config = dict(
    arch='transformer_decoder',
    model='autoregressive pixel model',
    layers=10,
    tie_embeddings=True,
    init='xavier_uniform',
    optimizer='soap',
    cautious_weight_decay=True,
    epochs=6.8,
    lr_schedule='wsd_sqrt',
    decay_fraction=0.3,
)
Rows from block 3, named by matrix and row number. Rows with one number belong to one neuron. Each number is 200 + 20 x the weight over the matrix's rms, rounded and kept within 0 to 999. All counts start at 0.
# fc1: MLP up (model.blocks.3.mlp.fc1.weight, 1152x192), inputs 96-191
# fc2: MLP down (model.blocks.3.mlp.fc2.weight, 192x1152, transposed), outputs 96-191
fc1.417,202,174,189,203,219,200,188,159,239,207,177,184,177,198,205,253,213,193,188,196,165,195,253,229,213,185,217,186,193,178,200,182,197,192,187,185,208,188,196,192,202,162,209,217,231,228,192,204,211,213,214,198,161,203,244,174,172,203,201,172,176,193,201,204,202,213,193,184,206,236,195,208,200,213,200,238,195,235,197,216,219,205,189,217,209,206,186,190,205,223,186,153,201,192,205,190
fc1.418,196,263,195,203,165,211,223,182,214,188,180,208,198,175,204,193,174,223,186,196,172,170,216,219,213,170,196,194,223,219,231,192,156,205,206,204,216,230,189,207,185,182,232,200,183,205,173,180,204,233,183,181,171,201,201,204,187,246,203,220,217,203,198,184,195,173,209,178,212,204,191,202,204,196,206,221,200,208,201,191,202,154,196,203,217,208,175,211,215,212,229,206,182,205,199,179
fc1.419,172,210,195,129,222,201,218,159,177,167,187,212,194,218,208,184,223,185,189,214,211,221,218,170,195,189,179,195,190,214,209,162,257,210,233,208,219,199,156,193,197,176,174,229,174,166,197,172,201,192,192,190,216,157,197,170,201,193,206,204,218,217,230,244,184,177,207,188,194,205,198,202,197,179,206,181,192,224,225,234,217,184,240,175,243,206,227,224,186,203,222,209,189,209,203,179
fc1.420,185,211,214,217,163,154,188,249,193,214,190,184,226,214,175,215,209,194,189,192,214,197,194,211,200,173,204,214,225,188,185,198,199,181,206,193,212,214,209,188,194,191,190,190,213,226,198,199,228,207,258,232,186,213,184,202,143,209,211,195,236,188,217,191,190,191,206,201,190,163,200,233,219,222,181,221,188,196,203,168,207,200,195,179,211,188,225,177,194,198,221,167,217,191,185,194
fc1.421,202,197,198,213,210,208,195,214,185,205,207,200,204,197,193,195,208,204,208,204,198,210,209,197,218,205,189,199,202,196,188,199,212,194,199,199,204,204,181,203,196,200,203,194,197,197,193,203,186,207,189,196,197,208,203,200,182,204,212,188,195,206,188,200,198,192,199,193,201,198,191,196,210,190,204,198,202,197,195,195,197,191,193,185,203,199,193,195,197,189,198,197,212,186,192,203
fc1.422,212,212,156,231,193,196,164,154,203,190,185,230,194,201,200,241,201,194,232,175,126,192,201,213,167,198,151,180,180,190,230,238,170,183,216,216,199,220,222,163,222,229,205,252,187,205,179,159,164,177,201,191,181,149,188,185,208,200,154,230,184,184,236,171,135,192,234,221,196,251,221,244,207,213,186,215,176,226,208,171,203,179,168,173,203,194,178,194,196,208,209,245,217,204,235,204
fc1.423,216,192,169,206,207,197,207,176,212,188,195,188,182,213,187,199,221,224,198,191,192,178,222,173,197,194,201,247,188,185,205,232,214,181,240,163,213,244,173,193,175,182,149,200,227,154,199,223,236,169,220,217,184,207,148,226,191,195,212,215,190,191,235,215,216,186,231,187,221,201,204,183,241,211,179,222,203,185,199,169,192,164,202,198,241,246,165,206,191,200,214,211,183,183,248,204
fc1.424,193,191,183,214,207,160,183,147,230,192,177,205,178,216,186,222,253,241,189,211,190,198,213,193,192,210,238,197,185,189,192,220,178,205,226,267,162,208,141,216,197,194,185,242,193,223,171,204,177,199,113,149,231,145,149,169,206,258,205,169,196,180,238,251,254,182,220,198,175,192,185,205,191,161,164,209,204,220,202,217,211,217,183,214,175,175,216,265,193,209,193,161,173,192,238,172
fc1.425,200,202,201,207,209,198,208,199,203,205,198,200,196,211,205,203,207,192,214,199,200,205,197,193,214,204,207,190,200,205,196,203,204,197,203,196,188,202,192,197,193,194,201,198,205,194,189,196,213,197,197,203,192,213,206,197,184,203,194,186,195,195,205,193,211,199,210,201,189,208,200,195,205,198,198,189,201,200,197,204,197,206,193,203,201,200,207,197,205,202,192,198,192,199,208,201
fc1.426,223,183,250,211,191,200,245,214,174,175,205,170,190,216,205,199,213,237,233,228,219,214,219,208,210,213,204,172,191,190,216,179,198,186,239,212,207,183,222,232,201,218,212,173,189,172,219,187,211,148,222,196,239,227,224,178,201,180,212,182,191,245,222,206,213,194,228,193,209,209,220,198,176,198,202,228,136,210,191,180,245,217,173,163,200,213,195,209,212,197,188,221,196,164,208,227
fc1.427,194,183,184,227,212,209,218,186,212,238,213,196,183,196,185,225,189,212,180,189,219,200,202,181,214,201,248,214,194,162,217,216,190,202,203,217,205,191,195,212,257,199,136,208,190,192,230,242,232,179,226,175,205,198,191,188,210,208,183,166,188,173,211,187,185,148,213,202,210,230,182,227,228,185,204,197,206,191,226,213,234,215,179,193,235,256,214,172,155,229,195,218,238,211,201,153
fc1.428,202,200,203,204,199,202,203,204,206,196,202,206,200,197,207,198,203,205,207,203,204,194,202,201,208,208,204,198,193,200,202,198,197,199,198,191,203,192,194,204,204,193,203,191,201,207,189,207,196,192,193,206,200,200,208,206,191,207,197,197,206,207,199,196,196,200,203,197,192,201,191,190,198,202,203,190,195,200,200,205,209,201,193,198,199,200,208,196,198,204,204,200,206,205,211,197
fc1.429,172,179,237,191,209,183,222,200,187,194,232,212,203,160,207,179,198,209,203,207,185,236,240,211,220,183,203,254,176,220,195,175,214,212,212,201,171,226,214,191,162,234,207,183,236,235,191,259,202,234,188,189,226,217,210,175,157,216,205,181,216,224,224,212,211,242,208,165,149,213,209,264,155,127,167,225,193,218,223,252,206,221,211,202,242,172,224,206,194,169,209,189,184,211,159,222
fc1.430,199,219,224,235,184,223,174,167,204,210,180,212,234,191,194,210,218,213,193,206,184,198,191,190,232,218,215,196,189,197,197,214,215,186,186,202,214,208,167,187,201,148,192,193,218,197,221,147,197,159,219,203,164,197,174,198,207,197,163,198,250,226,206,226,220,195,218,201,185,185,208,202,165,193,192,218,234,214,167,212,192,216,189,219,204,201,194,204,188,226,171,190,209,193,194,216
fc1.431,219,213,182,181,213,194,220,163,185,195,201,235,186,187,235,177,186,189,160,132,222,214,218,196,179,185,259,216,209,220,207,214,232,202,182,163,192,159,234,203,224,200,231,193,177,163,232,196,204,173,150,192,232,236,180,184,205,208,202,192,182,167,194,214,187,187,200,186,190,216,202,196,187,178,222,225,205,218,182,204,202,174,205,234,190,168,199,241,203,167,176,175,228,190,183,225
fc1.432,209,222,194,190,202,186,198,195,216,197,190,189,183,206,194,214,200,196,197,199,226,183,181,209,194,192,168,186,210,195,188,189,190,200,198,206,212,210,180,177,183,189,201,206,215,199,204,206,188,205,172,207,182,207,199,216,212,208,207,208,204,182,192,192,228,189,221,193,199,190,195,209,211,183,230,176,194,201,203,194,194,204,210,179,205,198,174,196,185,177,196,218,185,225,198,188
fc1.433,168,220,206,215,218,193,170,199,208,215,206,199,219,163,203,170,224,174,196,192,215,185,197,208,221,175,189,185,186,236,192,190,187,225,186,211,174,173,182,207,213,206,171,187,189,223,227,158,201,201,211,192,199,229,226,179,186,195,208,198,213,197,203,217,183,189,189,203,172,169,193,187,222,209,169,237,215,167,233,188,215,211,179,182,230,185,198,213,213,216,193,215,240,230,182,171
fc2.417,198,224,225,199,232,180,210,239,215,227,180,192,223,184,182,180,199,197,220,184,175,217,188,191,194,190,187,163,206,214,188,217,159,219,186,162,215,192,169,171,223,225,176,216,246,155,187,184,228,180,163,190,193,203,220,207,187,192,225,227,200,210,193,196,183,193,220,232,176,193,199,180,188,187,178,170,166,177,187,194,184,170,180,205,188,180,162,184,195,199,192,176,184,169,230,173
fc2.418,197,177,188,233,201,192,201,212,194,213,200,207,198,206,185,219,201,168,193,178,194,201,179,198,200,206,182,205,205,221,196,193,218,204,208,188,213,222,218,191,209,191,172,228,209,225,211,224,190,170,190,181,196,221,192,210,190,198,214,190,200,197,208,213,175,216,189,221,199,192,203,187,188,217,168,165,206,180,208,211,184,209,234,221,182,211,206,184,182,216,171,183,207,200,199,201
fc2.419,197,234,215,234,212,184,209,235,204,217,177,177,203,176,217,179,207,212,196,211,191,187,175,205,221,233,188,185,204,160,201,191,203,226,243,197,202,194,196,156,210,249,161,189,194,200,201,203,203,215,204,234,188,250,205,194,195,238,212,173,181,195,189,182,216,180,204,208,186,220,200,183,222,194,160,221,187,181,185,211,206,193,222,183,214,199,165,165,191,211,208,200,228,190,188,199
fc2.420,228,188,185,235,220,213,189,211,184,188,243,219,213,175,197,177,223,202,209,204,196,207,233,199,183,199,225,211,206,190,190,203,185,208,195,186,149,193,219,211,215,174,196,187,218,214,177,211,194,204,184,233,170,200,207,195,213,199,181,185,164,206,220,211,230,188,185,187,164,201,201,168,191,197,216,212,213,193,203,192,224,183,197,182,234,209,190,220,207,192,202,213,182,190,208,169
fc2.421,196,204,206,199,201,205,199,220,188,203,194,188,206,205,207,202,207,199,204,196,194,192,184,185,198,192,196,195,194,201,200,203,194,208,205,188,199,202,190,193,205,199,202,191,190,204,214,183,213,199,212,199,193,199,203,193,220,198,198,207,202,214,221,190,192,202,207,192,202,203,188,193,200,198,200,201,187,193,195,210,211,199,189,206,213,208,206,213,195,210,204,201,194,195,194,195
fc2.422,205,165,201,203,201,210,196,206,213,196,186,206,198,203,208,182,226,173,264,201,211,227,183,210,175,222,220,150,158,217,181,216,197,190,229,172,181,223,171,206,211,185,201,205,174,182,197,213,211,188,183,213,212,209,210,207,172,199,191,222,155,208,208,174,232,206,229,210,193,201,189,227,195,248,241,176,191,179,184,189,212,194,209,173,169,208,139,222,187,189,197,231,175,193,192,193
fc2.423,218,236,226,184,199,218,225,219,208,207,216,161,181,169,150,196,197,235,212,195,200,203,166,159,193,186,196,196,244,213,197,197,221,256,181,206,233,214,191,162,191,188,214,196,203,194,199,215,196,207,186,162,200,232,196,222,178,221,185,225,186,198,200,246,162,194,248,219,145,204,153,171,166,186,170,200,185,197,212,188,223,162,175,171,177,197,199,226,209,231,177,205,176,124,212,168
fc2.424,162,239,188,182,200,192,161,184,194,227,175,203,196,223,205,147,197,254,233,276,166,218,192,228,193,188,185,213,232,198,212,157,211,198,218,197,231,217,212,183,155,237,201,209,223,167,202,174,217,220,178,227,207,245,193,197,183,168,165,136,238,218,163,258,257,252,211,200,142,183,250,205,214,228,193,206,185,130,224,263,205,202,195,200,178,222,145,172,180,242,238,235,180,177,193,232
fc2.425,197,182,208,202,185,203,191,204,205,207,189,197,192,192,187,190,193,197,198,200,201,206,210,203,196,212,198,209,197,204,194,194,196,201,207,202,200,202,193,192,213,193,212,207,199,205,205,197,189,191,209,192,198,206,190,196,201,203,199,203,192,203,197,210,203,195,206,187,201,199,197,198,205,206,196,201,205,203,211,205,198,201,197,202,193,184,197,201,200,200,202,206,197,196,192,205
fc2.426,168,191,193,194,210,214,171,196,224,199,241,182,212,188,209,189,166,189,215,236,203,200,199,188,183,211,200,150,203,214,204,218,174,145,226,221,181,172,212,175,200,197,210,179,248,180,198,192,218,188,178,209,235,210,192,176,209,217,226,194,169,210,189,187,218,184,143,178,194,221,207,236,195,222,234,209,249,204,146,193,219,212,174,133,210,170,223,224,168,199,223,189,187,195,191,201
fc2.427,188,222,213,190,218,196,196,219,203,196,176,207,152,186,173,229,207,228,213,211,193,182,210,199,219,247,216,161,170,256,172,211,211,198,199,189,198,196,187,190,201,247,241,188,189,206,190,192,213,245,198,232,221,232,231,207,172,197,200,184,201,210,241,222,161,215,200,220,199,189,214,199,189,195,203,241,223,194,201,256,205,192,204,225,185,174,165,245,212,215,214,219,186,211,168,183
fc2.428,202,197,203,205,201,192,205,199,209,193,197,204,195,207,202,202,206,202,203,198,206,204,196,200,202,197,196,202,196,200,198,203,193,200,202,202,195,197,204,195,196,200,203,209,207,205,192,202,197,197,200,200,199,195,206,197,202,202,198,197,201,196,199,191,192,190,204,196,204,199,202,200,199,202,202,192,194,213,200,208,194,206,208,201,198,201,203,197,196,201,201,197,201,201,191,196
fc2.429,178,203,196,185,172,235,223,218,231,190,216,195,186,206,230,188,198,209,240,194,170,204,244,232,183,148,205,232,186,257,186,204,213,206,174,196,155,187,208,214,148,234,226,155,211,256,220,196,210,193,202,276,155,210,208,190,211,186,166,243,174,197,205,201,172,200,177,201,144,219,219,212,191,142,234,171,197,249,217,159,217,227,193,205,216,260,210,204,174,206,254,229,172,224,170,178
fc2.430,192,200,215,184,178,208,252,199,179,229,198,239,203,205,214,141,243,202,191,153,191,190,207,209,223,163,174,206,175,190,165,184,220,198,229,219,190,180,189,198,223,182,201,202,187,186,198,168,210,181,230,205,162,186,174,204,204,208,151,221,208,176,195,221,224,163,233,159,162,226,181,182,168,162,211,221,234,222,207,154,167,218,209,226,221,196,232,201,209,195,187,182,182,162,175,192
fc2.431,226,200,176,162,203,187,199,201,234,198,168,210,202,192,191,170,157,192,212,209,227,217,235,207,209,203,175,187,173,204,176,187,204,222,222,219,230,211,173,224,174,173,164,235,232,211,203,214,211,200,231,200,192,187,208,191,224,206,191,204,182,227,238,205,204,207,226,202,222,189,249,211,216,215,141,180,161,202,171,218,201,208,190,187,164,170,202,163,214,213,219,216,198,225,226,208
fc2.432,187,201,188,215,207,192,201,228,197,194,207,201,204,175,186,184,193,186,213,198,198,209,229,189,194,201,209,202,198,200,191,207,195,195,220,221,186,199,214,181,219,213,190,185,194,195,185,180,203,198,187,205,194,198,193,192,191,191,192,182,183,198,227,205,206,222,210,183,176,203,199,179,195,210,189,205,204,192,197,190,200,185,190,213,204,193,194,221,201,204,197,192,200,187,196,217
fc2.433,183,208,179,236,216,191,202,224,217,226,220,215,216,169,183,212,205,189,212,225,202,180,214,179,183,210,173,178,189,194,172,221,154,188,200,191,157,207,198,188,215,204,152,202,218,196,196,190,229,174,204,205,165,219,220,208,188,196,206,205,165,185,266,170,218,221,232,206,150,195,204,179,187,193,199,236,188,171,159,223,205,206,210,178,211,185,214,208,182,197,205,193,207,192,159,183