A small autoregressive pixel model, trained from scratch: 10300 steps, 6.8 epochs.
Rows from block 5, named by matrix and row number. Rows with one number belong to one attention dimension. Each number is 500 + 40 x the weight over its row's rms, rounded and kept within 0 to 999. All counts start at 0. Numbers have three digits each. After the name is the row's rms in percent of the matrix's.
# v: attention value (model.blocks.5.attn.v.weight, 192x192), inputs 0-95
# proj: attention output (model.blocks.5.attn.proj.weight, 192x192, transposed), outputs 0-95
v.91 127:462490607443478480452497523486543469478485525494520508523448466489520590492499548485521502488609555472532503537458478510500510485454530532542485560499505527498562522534595524461489486478513412496496536507462500521524554495537540482451592499420507472486535517513488506510499484491509537480
v.92 138:505496486569509574509537522600462560461514523529471564473443575482563523550549527516564479463474515505493500508567506544501506559552528547481547503387535571443498516524451436489451471464467477513540511572492532516525429463528509519532483562426543459435471554455479496481437463470542508520
v.93 109:518504510502516557480504453486560488494531471506460583560440474491514495476531492410528582482451520479439512458527464516551417517604525478483564475449507530492406453480518459406477458464521524555485512517482507485509479529530553448440564525492533500461553556494534564545451531454538430540
v.94 131:496515526497523520463479532519490507473503509502483501505508482472477497463454492453506536495471449524576516544539457499534584524539514508516561446513485512494547535536526492606533521577507470478482523493444546495468528528457460523491387452517551469559477491451473495438503583531576560522
v.95 129:509569508532508420551553502495442483543506596489517502480528495366457516581549537499492490496415505516529451462492507467455491484398559440481477478463401444544466540450509518489508500494497532501459562488486540493467560531508499420533463488507458458503526513432539424489449540453564450531
v.96 090:505468544494443585513518609569568476439462486520537490493478476581474526535559442555554454486566539513610456501507500518448545533432497481447550479479534561451517501533492572505483455490484497500491509458447532452543505519568532520486474511526584551511449460554509498494495534499453524513
v.97 089:424522567599488470569475510501473447400424498487596441464484509492532453561567525476425446532480500450440511526470479494529503476471494467522497509462458485535417513464464498565441458491507484458461550483475442531551467519492412444495496461540479517491461518488522496468492529489556501521
v.98 084:572457482521473521495489485485496538546541559444520524480485505506447491541481471499493519507454482476452527493480509518486481489504478509538535589464510455453557483526591515494553476508487512480556477524540433451516537533498554508606420433468536502453495514512521496490537405530501492534
v.99 091:563554525518459473475531469516543473529464464483530506476505487538514501433478484542507553427459461455485478469511446492469522519477516449563424481442507546559515528562512441495507476450472446457494436466545516442455500502469553582544520516539542419485522550518502572458542527524516484541
v.100 083:502540430452459515495479492474590492442479522471562492566437514515547402497474417495448490555507469487480504482529514474443517509545540502551534513545494589519442488552504443554521554527524500489519509515449541505513424486529500521533565397505476455514459533505442554534458489510499525501
v.101 085:451452435500502480546489491457439513406532506565494555503523472465499511505539456473500473493535454452456508513506494487465486465520480471507540516573527464398493485426522533521508430483507508549575508531481507527512481507521496478423460499511527533581473514480456465474468493525516576516
v.102 085:506510484462494443467475494509567476466547528465462473448520422535548549518519502533474517529476536457495562524488489484496532457490611520550450512475513535399485506557436548541437489526478473500581487463561545493460524515472470497479474511484472464507537510533449538454539520544486466663
v.103 081:543456541449514481418525516504506502481483547461523522472490480446546501507469568518452491567492546480477472524529573503498409589469489505491507549453445489475518530428471467501428521564510436479582477514521451512433498451488463483525506445496474477540518472452511516607505489506500473446
v.104 080:455555421532479507533539512419463492568492480530557528496434594451484570461468512527482548456506516541545508531447533495530433515581538457402503543460423485514483499446389477471475514453488501462512460434473484512580526519469450441509466495486488529586532474514406481535460484463474533504
v.105 084:468481542539508586432531488534493533456532517564460428403503553480528521553549554504528445516456484548500481469463372483522530523460468509544546534462497538544472538510507481501435530492517452540451513455540475564432536535542520495556445497569500468468499528620504487456521491557492502539
v.106 084:465529495522469449548470523543518501595483516440490498551479486493440517525533540486497477485479519516531491442464482578503558527520501482516507502593556492510451475474455500487521497554491477558456505532530443438467461458557496513518496509523499522479483576490524559425501532527486417462
v.107 093:476504560507498469483493602558550433502502475553586553540505544525476478437552488551524505526423547537536452479466512564521473564507476514498443491512562492493500490530498488461540508520499430556532546498493517561586511566515514564476525509469455536486428444476483484521508479480483535554
v.108 084:454570464520434476470485466523429523524518493505546421548499528515523492526462465491506478503503504546494412512540517586476519433559542484482465527517493460461501516519485536418460514437546551532557467441438465525471487468458421429456463481591449463619515509445545500493506533540490461513
v.109 081:546562451526477455514503489590503538515436519444464514512493397504491526509543550553479555546523446484474481462545497537526457540480456489601537520441490506511470493460518540503480546529517523464486483509496498453422503472521590502585521483534539475502521442560491498517506516536475479465
v.110 086:479565501444513529555413479519483563493594568488527486510484518599526499583574476468489577493479544435445497492446510480563470562451496547496435519481556534529475480546538443516490469517458417532545552439529523419460494467540521496467511479535440518511508514570462555544506498515443495478
v.111 082:559511499478488548539555608541513502516491507430537466518484513488435499500489488550500573461473505503532541516487487449542534418556520564483549532473532416593501486512464520487525472483516510498456474462405477531559513583517546517455558437480531481497458521560468608529469473516533483540
v.112 120:487502534531487545500501516421454505471493508451573455448464504501521515460477529458462491496524490480558501477539546439454474511479520492473494507554533504562426491498556517503494628498515539467479445514500497503440474526525521496445508501539487513452542544528508495513446459557482510541
v.113 113:502433508444516496460489464483551463573482505564461533473482537478530492522516555521537532537524456576442492551560484431501440490440500576481551512517510523546466524506504486586480499514459545442531586488541526495507511536487477549477474486471449509580482535518471486456487458455487467449
v.114 112:442559518451424499572499503578503557420503531444511514481431474535456488525512523508497513536443551472423496443495445523552504472464481538490525503511469532463460448541512523444482494440409504532500485518564528527489508513494544403443491519573552527525455520464532464469512440526502481523
v.115 104:489530482425512498522486524502460519566376444465551503508485500471557541492456494433511503468504494506492468512444489473523490490528594516573565472545470512486459516483507442520560528544491506475541447420441519511521445553531501508500526436425498465486528476452541513432501531504476466537
v.116 100:499526413524525504491541492510454516459495539574456496469532534486488500513519532489462551478507481518491446500464516529518472472500532482505496478444484508466495583490538494514483469565511587525478452499580518461495485496512376479521494544559590480476481491477521461506496510517473471492
v.117 108:494509477490460471462434528499515534437501388504440510511480535546484490521492457453506449521519448485523495564543544480517506473485461553497545411491537469552513442545468401501546536460487551463509463463503519480453479547513523494513541509542527473502502500447513420533505517465516561510
v.118 104:543458505473476468501504446501487518492514556529496521465479557495504517486500527474568545504437448520389463397454499490533512426495461469461566506475514531504480439429484547403543560544515510499446483530513530475522502497492476496566493532499555478486574553485510482447495540435498457521
v.119 110:496486498519466501501515613467470475487496451507513485461507573571553513500476503426501449508485494524546512515511460451492500404509537554455470527470499551514530466493585461551487539534445452511508515484494549522498513507457516513401549487490489528483391434513496534475570465442530515511
v.120 110:540435531517435431469524585410557428510529465493480526499530463538564569623568471529486507516561492530531546487500514483483502545510462503568456558459479538534520483529501469534559480453575467510465481489458504557480537494477485544438539598495501532523489501521481478521526453519509486492
v.121 109:490513542510477519498502432523470492522415532507418509520491451571563573504528480527406490471551475504472525475498496552538485466475483502576514464486484548529537374539479503506575455503470490555505507528524535515466438568493585450467545531429530533510568519536496510510513525551523489536
v.122 102:538543594473465422480498518559487488487436447410432474553469459483566567491461582581487427447504565538481533503501546563436452469558454535566530501496497472522573456513552456445469481547527455525460444568511541537529452456485533582526458508546493502472492503502501451473472480458521558519
v.123 106:459508465532436506472400514572502555472580515508544453460480547486523557454399379464485456474456528533589445510491453476517475401503484519495504480517543465523508510537528557537538473519463505454529527490537511469497510462500421466538471469456484493512500523593525533557440524493584507464
proj.91 119:545479466553502540544499557503454526488515477526550470484538451503464473578558547521509483552462512498422545469476466546554500488436489468474460445523498464479480464452499503455545492507540559533483514514474478474484530536480471501511438496541449495529480519566446575558531528489519508506
proj.92 124:544487571462508492429521455432511501502492485529493472522532458530407518475529476514406489526426542568448529489499478518529460497496505481454447489533508457585505468540515526520495459508485541550476467473535498442480569542475478535504575542433487535577515499534503496532490537526494489519
proj.93 106:494465521488483462487481599482519513528484488507512523414488546523439456545483490476427445579524464490536427568457479508493487559484550451455444521562479505509548559464502548627419415577490524449493453481465459491436503477478449447538520514485523519567536521479498502446535489569509486455
proj.94 116:503516434527524502550596467540474517592497490498522453601557539518518504491486481519451516492540439444459508539454517477474451500479484533504469495516478522493461457470481505483499568494433540518464559464581476461469464528595573484478584547561506543477519530513483481454545485492484500433
proj.95 117:558452540513556564428512499559559574512493460516498459475567492495461520436379498493481461540560504466507467453490436524513494523593531471506537536479571556413488458504489431490421551520511484514532442491533523533536462451537455598544464502465544526511476504522482524509511510560481576477
proj.96 096:532562406492536499536566437437442561531488509480493542499453531539597496505478545429468505486498464475458513573465513478496470416512454444439440504520489445557534445486503479517547487574515485535561465541509485509513486451465398502550577517518463497506494506466464565482499483544456518450
proj.97 098:484518485554570532462520552409535480602564505479395550484529486538485583509474475525587484453496540550527478503542526427447487570473533477514521416486544479525505494466517477490500498577472539511526490496498472524466573506513559542508511534462550485492483501556490479525510444484483508536
proj.98 091:479562444447484559469512510491446507450492481535453432482457508536511526416484511487433481489565568473526507510455497519567483480483507503506488447465451571539532512501371524463513516498574486505463506477472469493436435500467429478427477522522488485556517481486539568526497525470476508538
proj.99 099:473514454472522520508488512515492498488552447484431513511527484512551474561545463453458551507492438533545538526515522512474418494471393535441513480551498513479467480426528503457484481511503486519523537547369496481609487465527535491471465552470466427587489468520522490497521497517605550479
proj.100 091:524438480438518481420503508483500529502494505497527525533452503474467508580522558472477491522551575514478528466466471483460472439502458504464523541483555498467527528437574565529470541479499492558460473444528543552492586570505532488487418586512474549457501442491573480488524531495602435482
proj.101 097:523550492542420494515476492527560541515489421458542504507483578531446468535486529491521557465439549540543462485477459547555515520446481518455466518458466544484562464524460547517484502511528530477362481503518459458480588471476465475544548437499518471417500439535538477477500523506456421501
proj.102 098:523565494590502484467499543434498524451489470543511466444518539455523514446474514551507488507475410523528391481578518563499487489493462596497486411463506458610521503458531486487513487492465508531484501520481496518500471487479474517465503499514547490526501497402526486535474531424495481404
proj.103 094:470453474473508499426547503613481525484510503544483420518545481490530416514506467556595459481527488471488484480483495505560614493470531483538540504534528497533511564516525463494464510444503528488475546536481518502480448581513534516434505571494554565457549464475529457436534496444499401493
proj.104 091:488392539515518565461508472586532469486472539487463494578573462482468459514440469484486442538541511510490507493514480465458576449483523463536472431508498506445530447521558480511494542594525484468542550532536455531490524490527533529424494525461512499559552550497571518439537521508533468435
proj.105 102:347523395545464413498516473536483514489508509510453589488498450558502501427538461480533458541494536508461574538604574533526479515440549513479544434491521512459590505509501595497520458469465468512503428506512558501530438531441501500546510506483499478509488559432528502502525429517483500517
proj.106 094:496499485505382507506454472503499510426485532541502541527537473513556476508499482433552567506489464456443546547498459423499461544480457484537494506476472559511556524510476490490501492443478506571507476436523521517505530513462466514437502506488506474509486475519544497593512488530476539490
proj.107 104:536538482506572500511490424513464531470466432424497558504495421519497468535543521477562534523529510478566593494446502541513496460470418516422496482480454445496489461448503532538513504555494556562499477534497527531485583467453490461517515488515558481535496559536465495525559490479539522385
proj.108 098:516506475433478577537516598463529454419554472522503545473460456487456585522597508509471524550430480495548536519401537531494471516558433546466488458466506482488507468433557541468513494543487519478439506495529475495512526515482545544446525481506555559417497509564498498480522498487575552549
proj.109 097:470429502533420447527518474524415514518518488527501436494477541486508436559520469434569441484495502545523525544509493527487436472450483440472433458548496479540512502519455511467491472477510518479464573496449524488537415510531426520487504513479518517557472507481544455512508475439526534487
proj.110 095:519516535571419483423555532430541409520421473500513519498482536441542529493435529493509467539544502522547504484555568539430579493523448457508502488471510489548500437516519460461526512473398576462488526558471461587522512556478537530494498535544566493513518541423514489524516520523508473434
proj.111 097:503525481473525440477521352501497474477603458496545556495502456569561476519440473513556492503439437506507551546590541505495546506533427445487483373490462551498577481459511528543516479469435423491460461501430506489443501487479544496517577518527486442490545431469499508482541538470471544482
proj.112 106:520550418514501420500590455517546499544510481488442522492503539524527441590490465583503480491538478498430485482466504527543599481519511529525497508478450420475507455522500503377503439479502479539500524489500540429508468479440506545525468485515505469476455461502474513491567527476497482455
proj.113 107:529559465537431473547476494505471573440548497449477487529486521504491519492434486527363551493511481483537573503395535502434536510524454521486507482543505449473506464480467472420538490511569447512482468513485498471512539473514462445468540527484486498460513538548534504551447541534485527599
proj.114 112:503400431536578546463472492468510507502544429496508525543583507460525502524556471503457587472566467546530510526482538513386449549539510465498453476505532444529572490471546401515511528556530528479508456530454480482507467459553533563598455516447467413485542483493518452446506505466491516484
proj.115 095:506483521527559452456553491532533495390483511533466465523520542513447453457538481494494426563517492459463486503535556508531463533453470542431478437457460499552494484516517500495477476521542492491540514570533520473515528526551497447485463529561466518464559511531430455478497484477539503475
proj.116 102:498473538463482521507437475477431466527491452466581539489510488532491474445524493495589410555442527481562580502484472495500465546487399492506449547504469512475486398484480505465483495480499473518541518473468500525468460464542587496508456449510504590526542525601535477508491548506578519447
proj.117 106:483497521557494517482503541492503532532513568535496501435533518501491499469507561556478566473522552511516591459513526547557523558496499513445510526539479538466443563500503524566487492441529527511442505523495484534498499450484452464461483531488494495448545475502410479482535481461497476506
proj.118 096:462559513492582526526461532499502440583490471520470516554512393529531494477556595464444462531456474538566463524567556452435480579489474513474496530541499424492461508476498459536452506485493443462550484496433493436414499443504512516480417464498522521524506494540493534523498499597567549482
proj.119 114:440491419453517561540461478525548587471557520486537566544458388445430511470465508523450523561529453499393485483482567490506501536528537509566463505524516506529470528525489477478501497450533495508478464480577505485524473486529505483572511552480526489483561570519523454556451487566461497524
proj.120 101:451523518500499457543487439559529553421503561474486519559493493480505501386464523493501470518494493472418476506480584528510569484450486453519528524548560544446414503485489474402416513506467529487480519536560459509451464563557495509468482460559522474470482511533468527512469548451491486504
proj.121 104:511497465495557502537518532486532469443515523500511458515515524501459458527449504488600483459517544463506498484517543481462547548501452444470447521491472441519422598526437508515474508477552551429444499433506461531533468520564418567509438528559556493471473499414533500458472500486449489511
proj.122 101:501447442559528517526523508500501477499548568527478466456478587557491472471507435437532534542432441382556499542544451382543570517478526517512541514518500501521497505502455516541489510487449517528449571464517431482560507507521498483504477459424479482481555518473489548513552505552495470537
proj.123 096:477519501483517456425546490468471536524497474506477465482493533431421480572464570528452528561495483522480578522504524507502470595500498430539539467476486559474516498476463482471484497513545499553471513481481530516462471502473551492438538547474524497467476472466398474458583545507425486516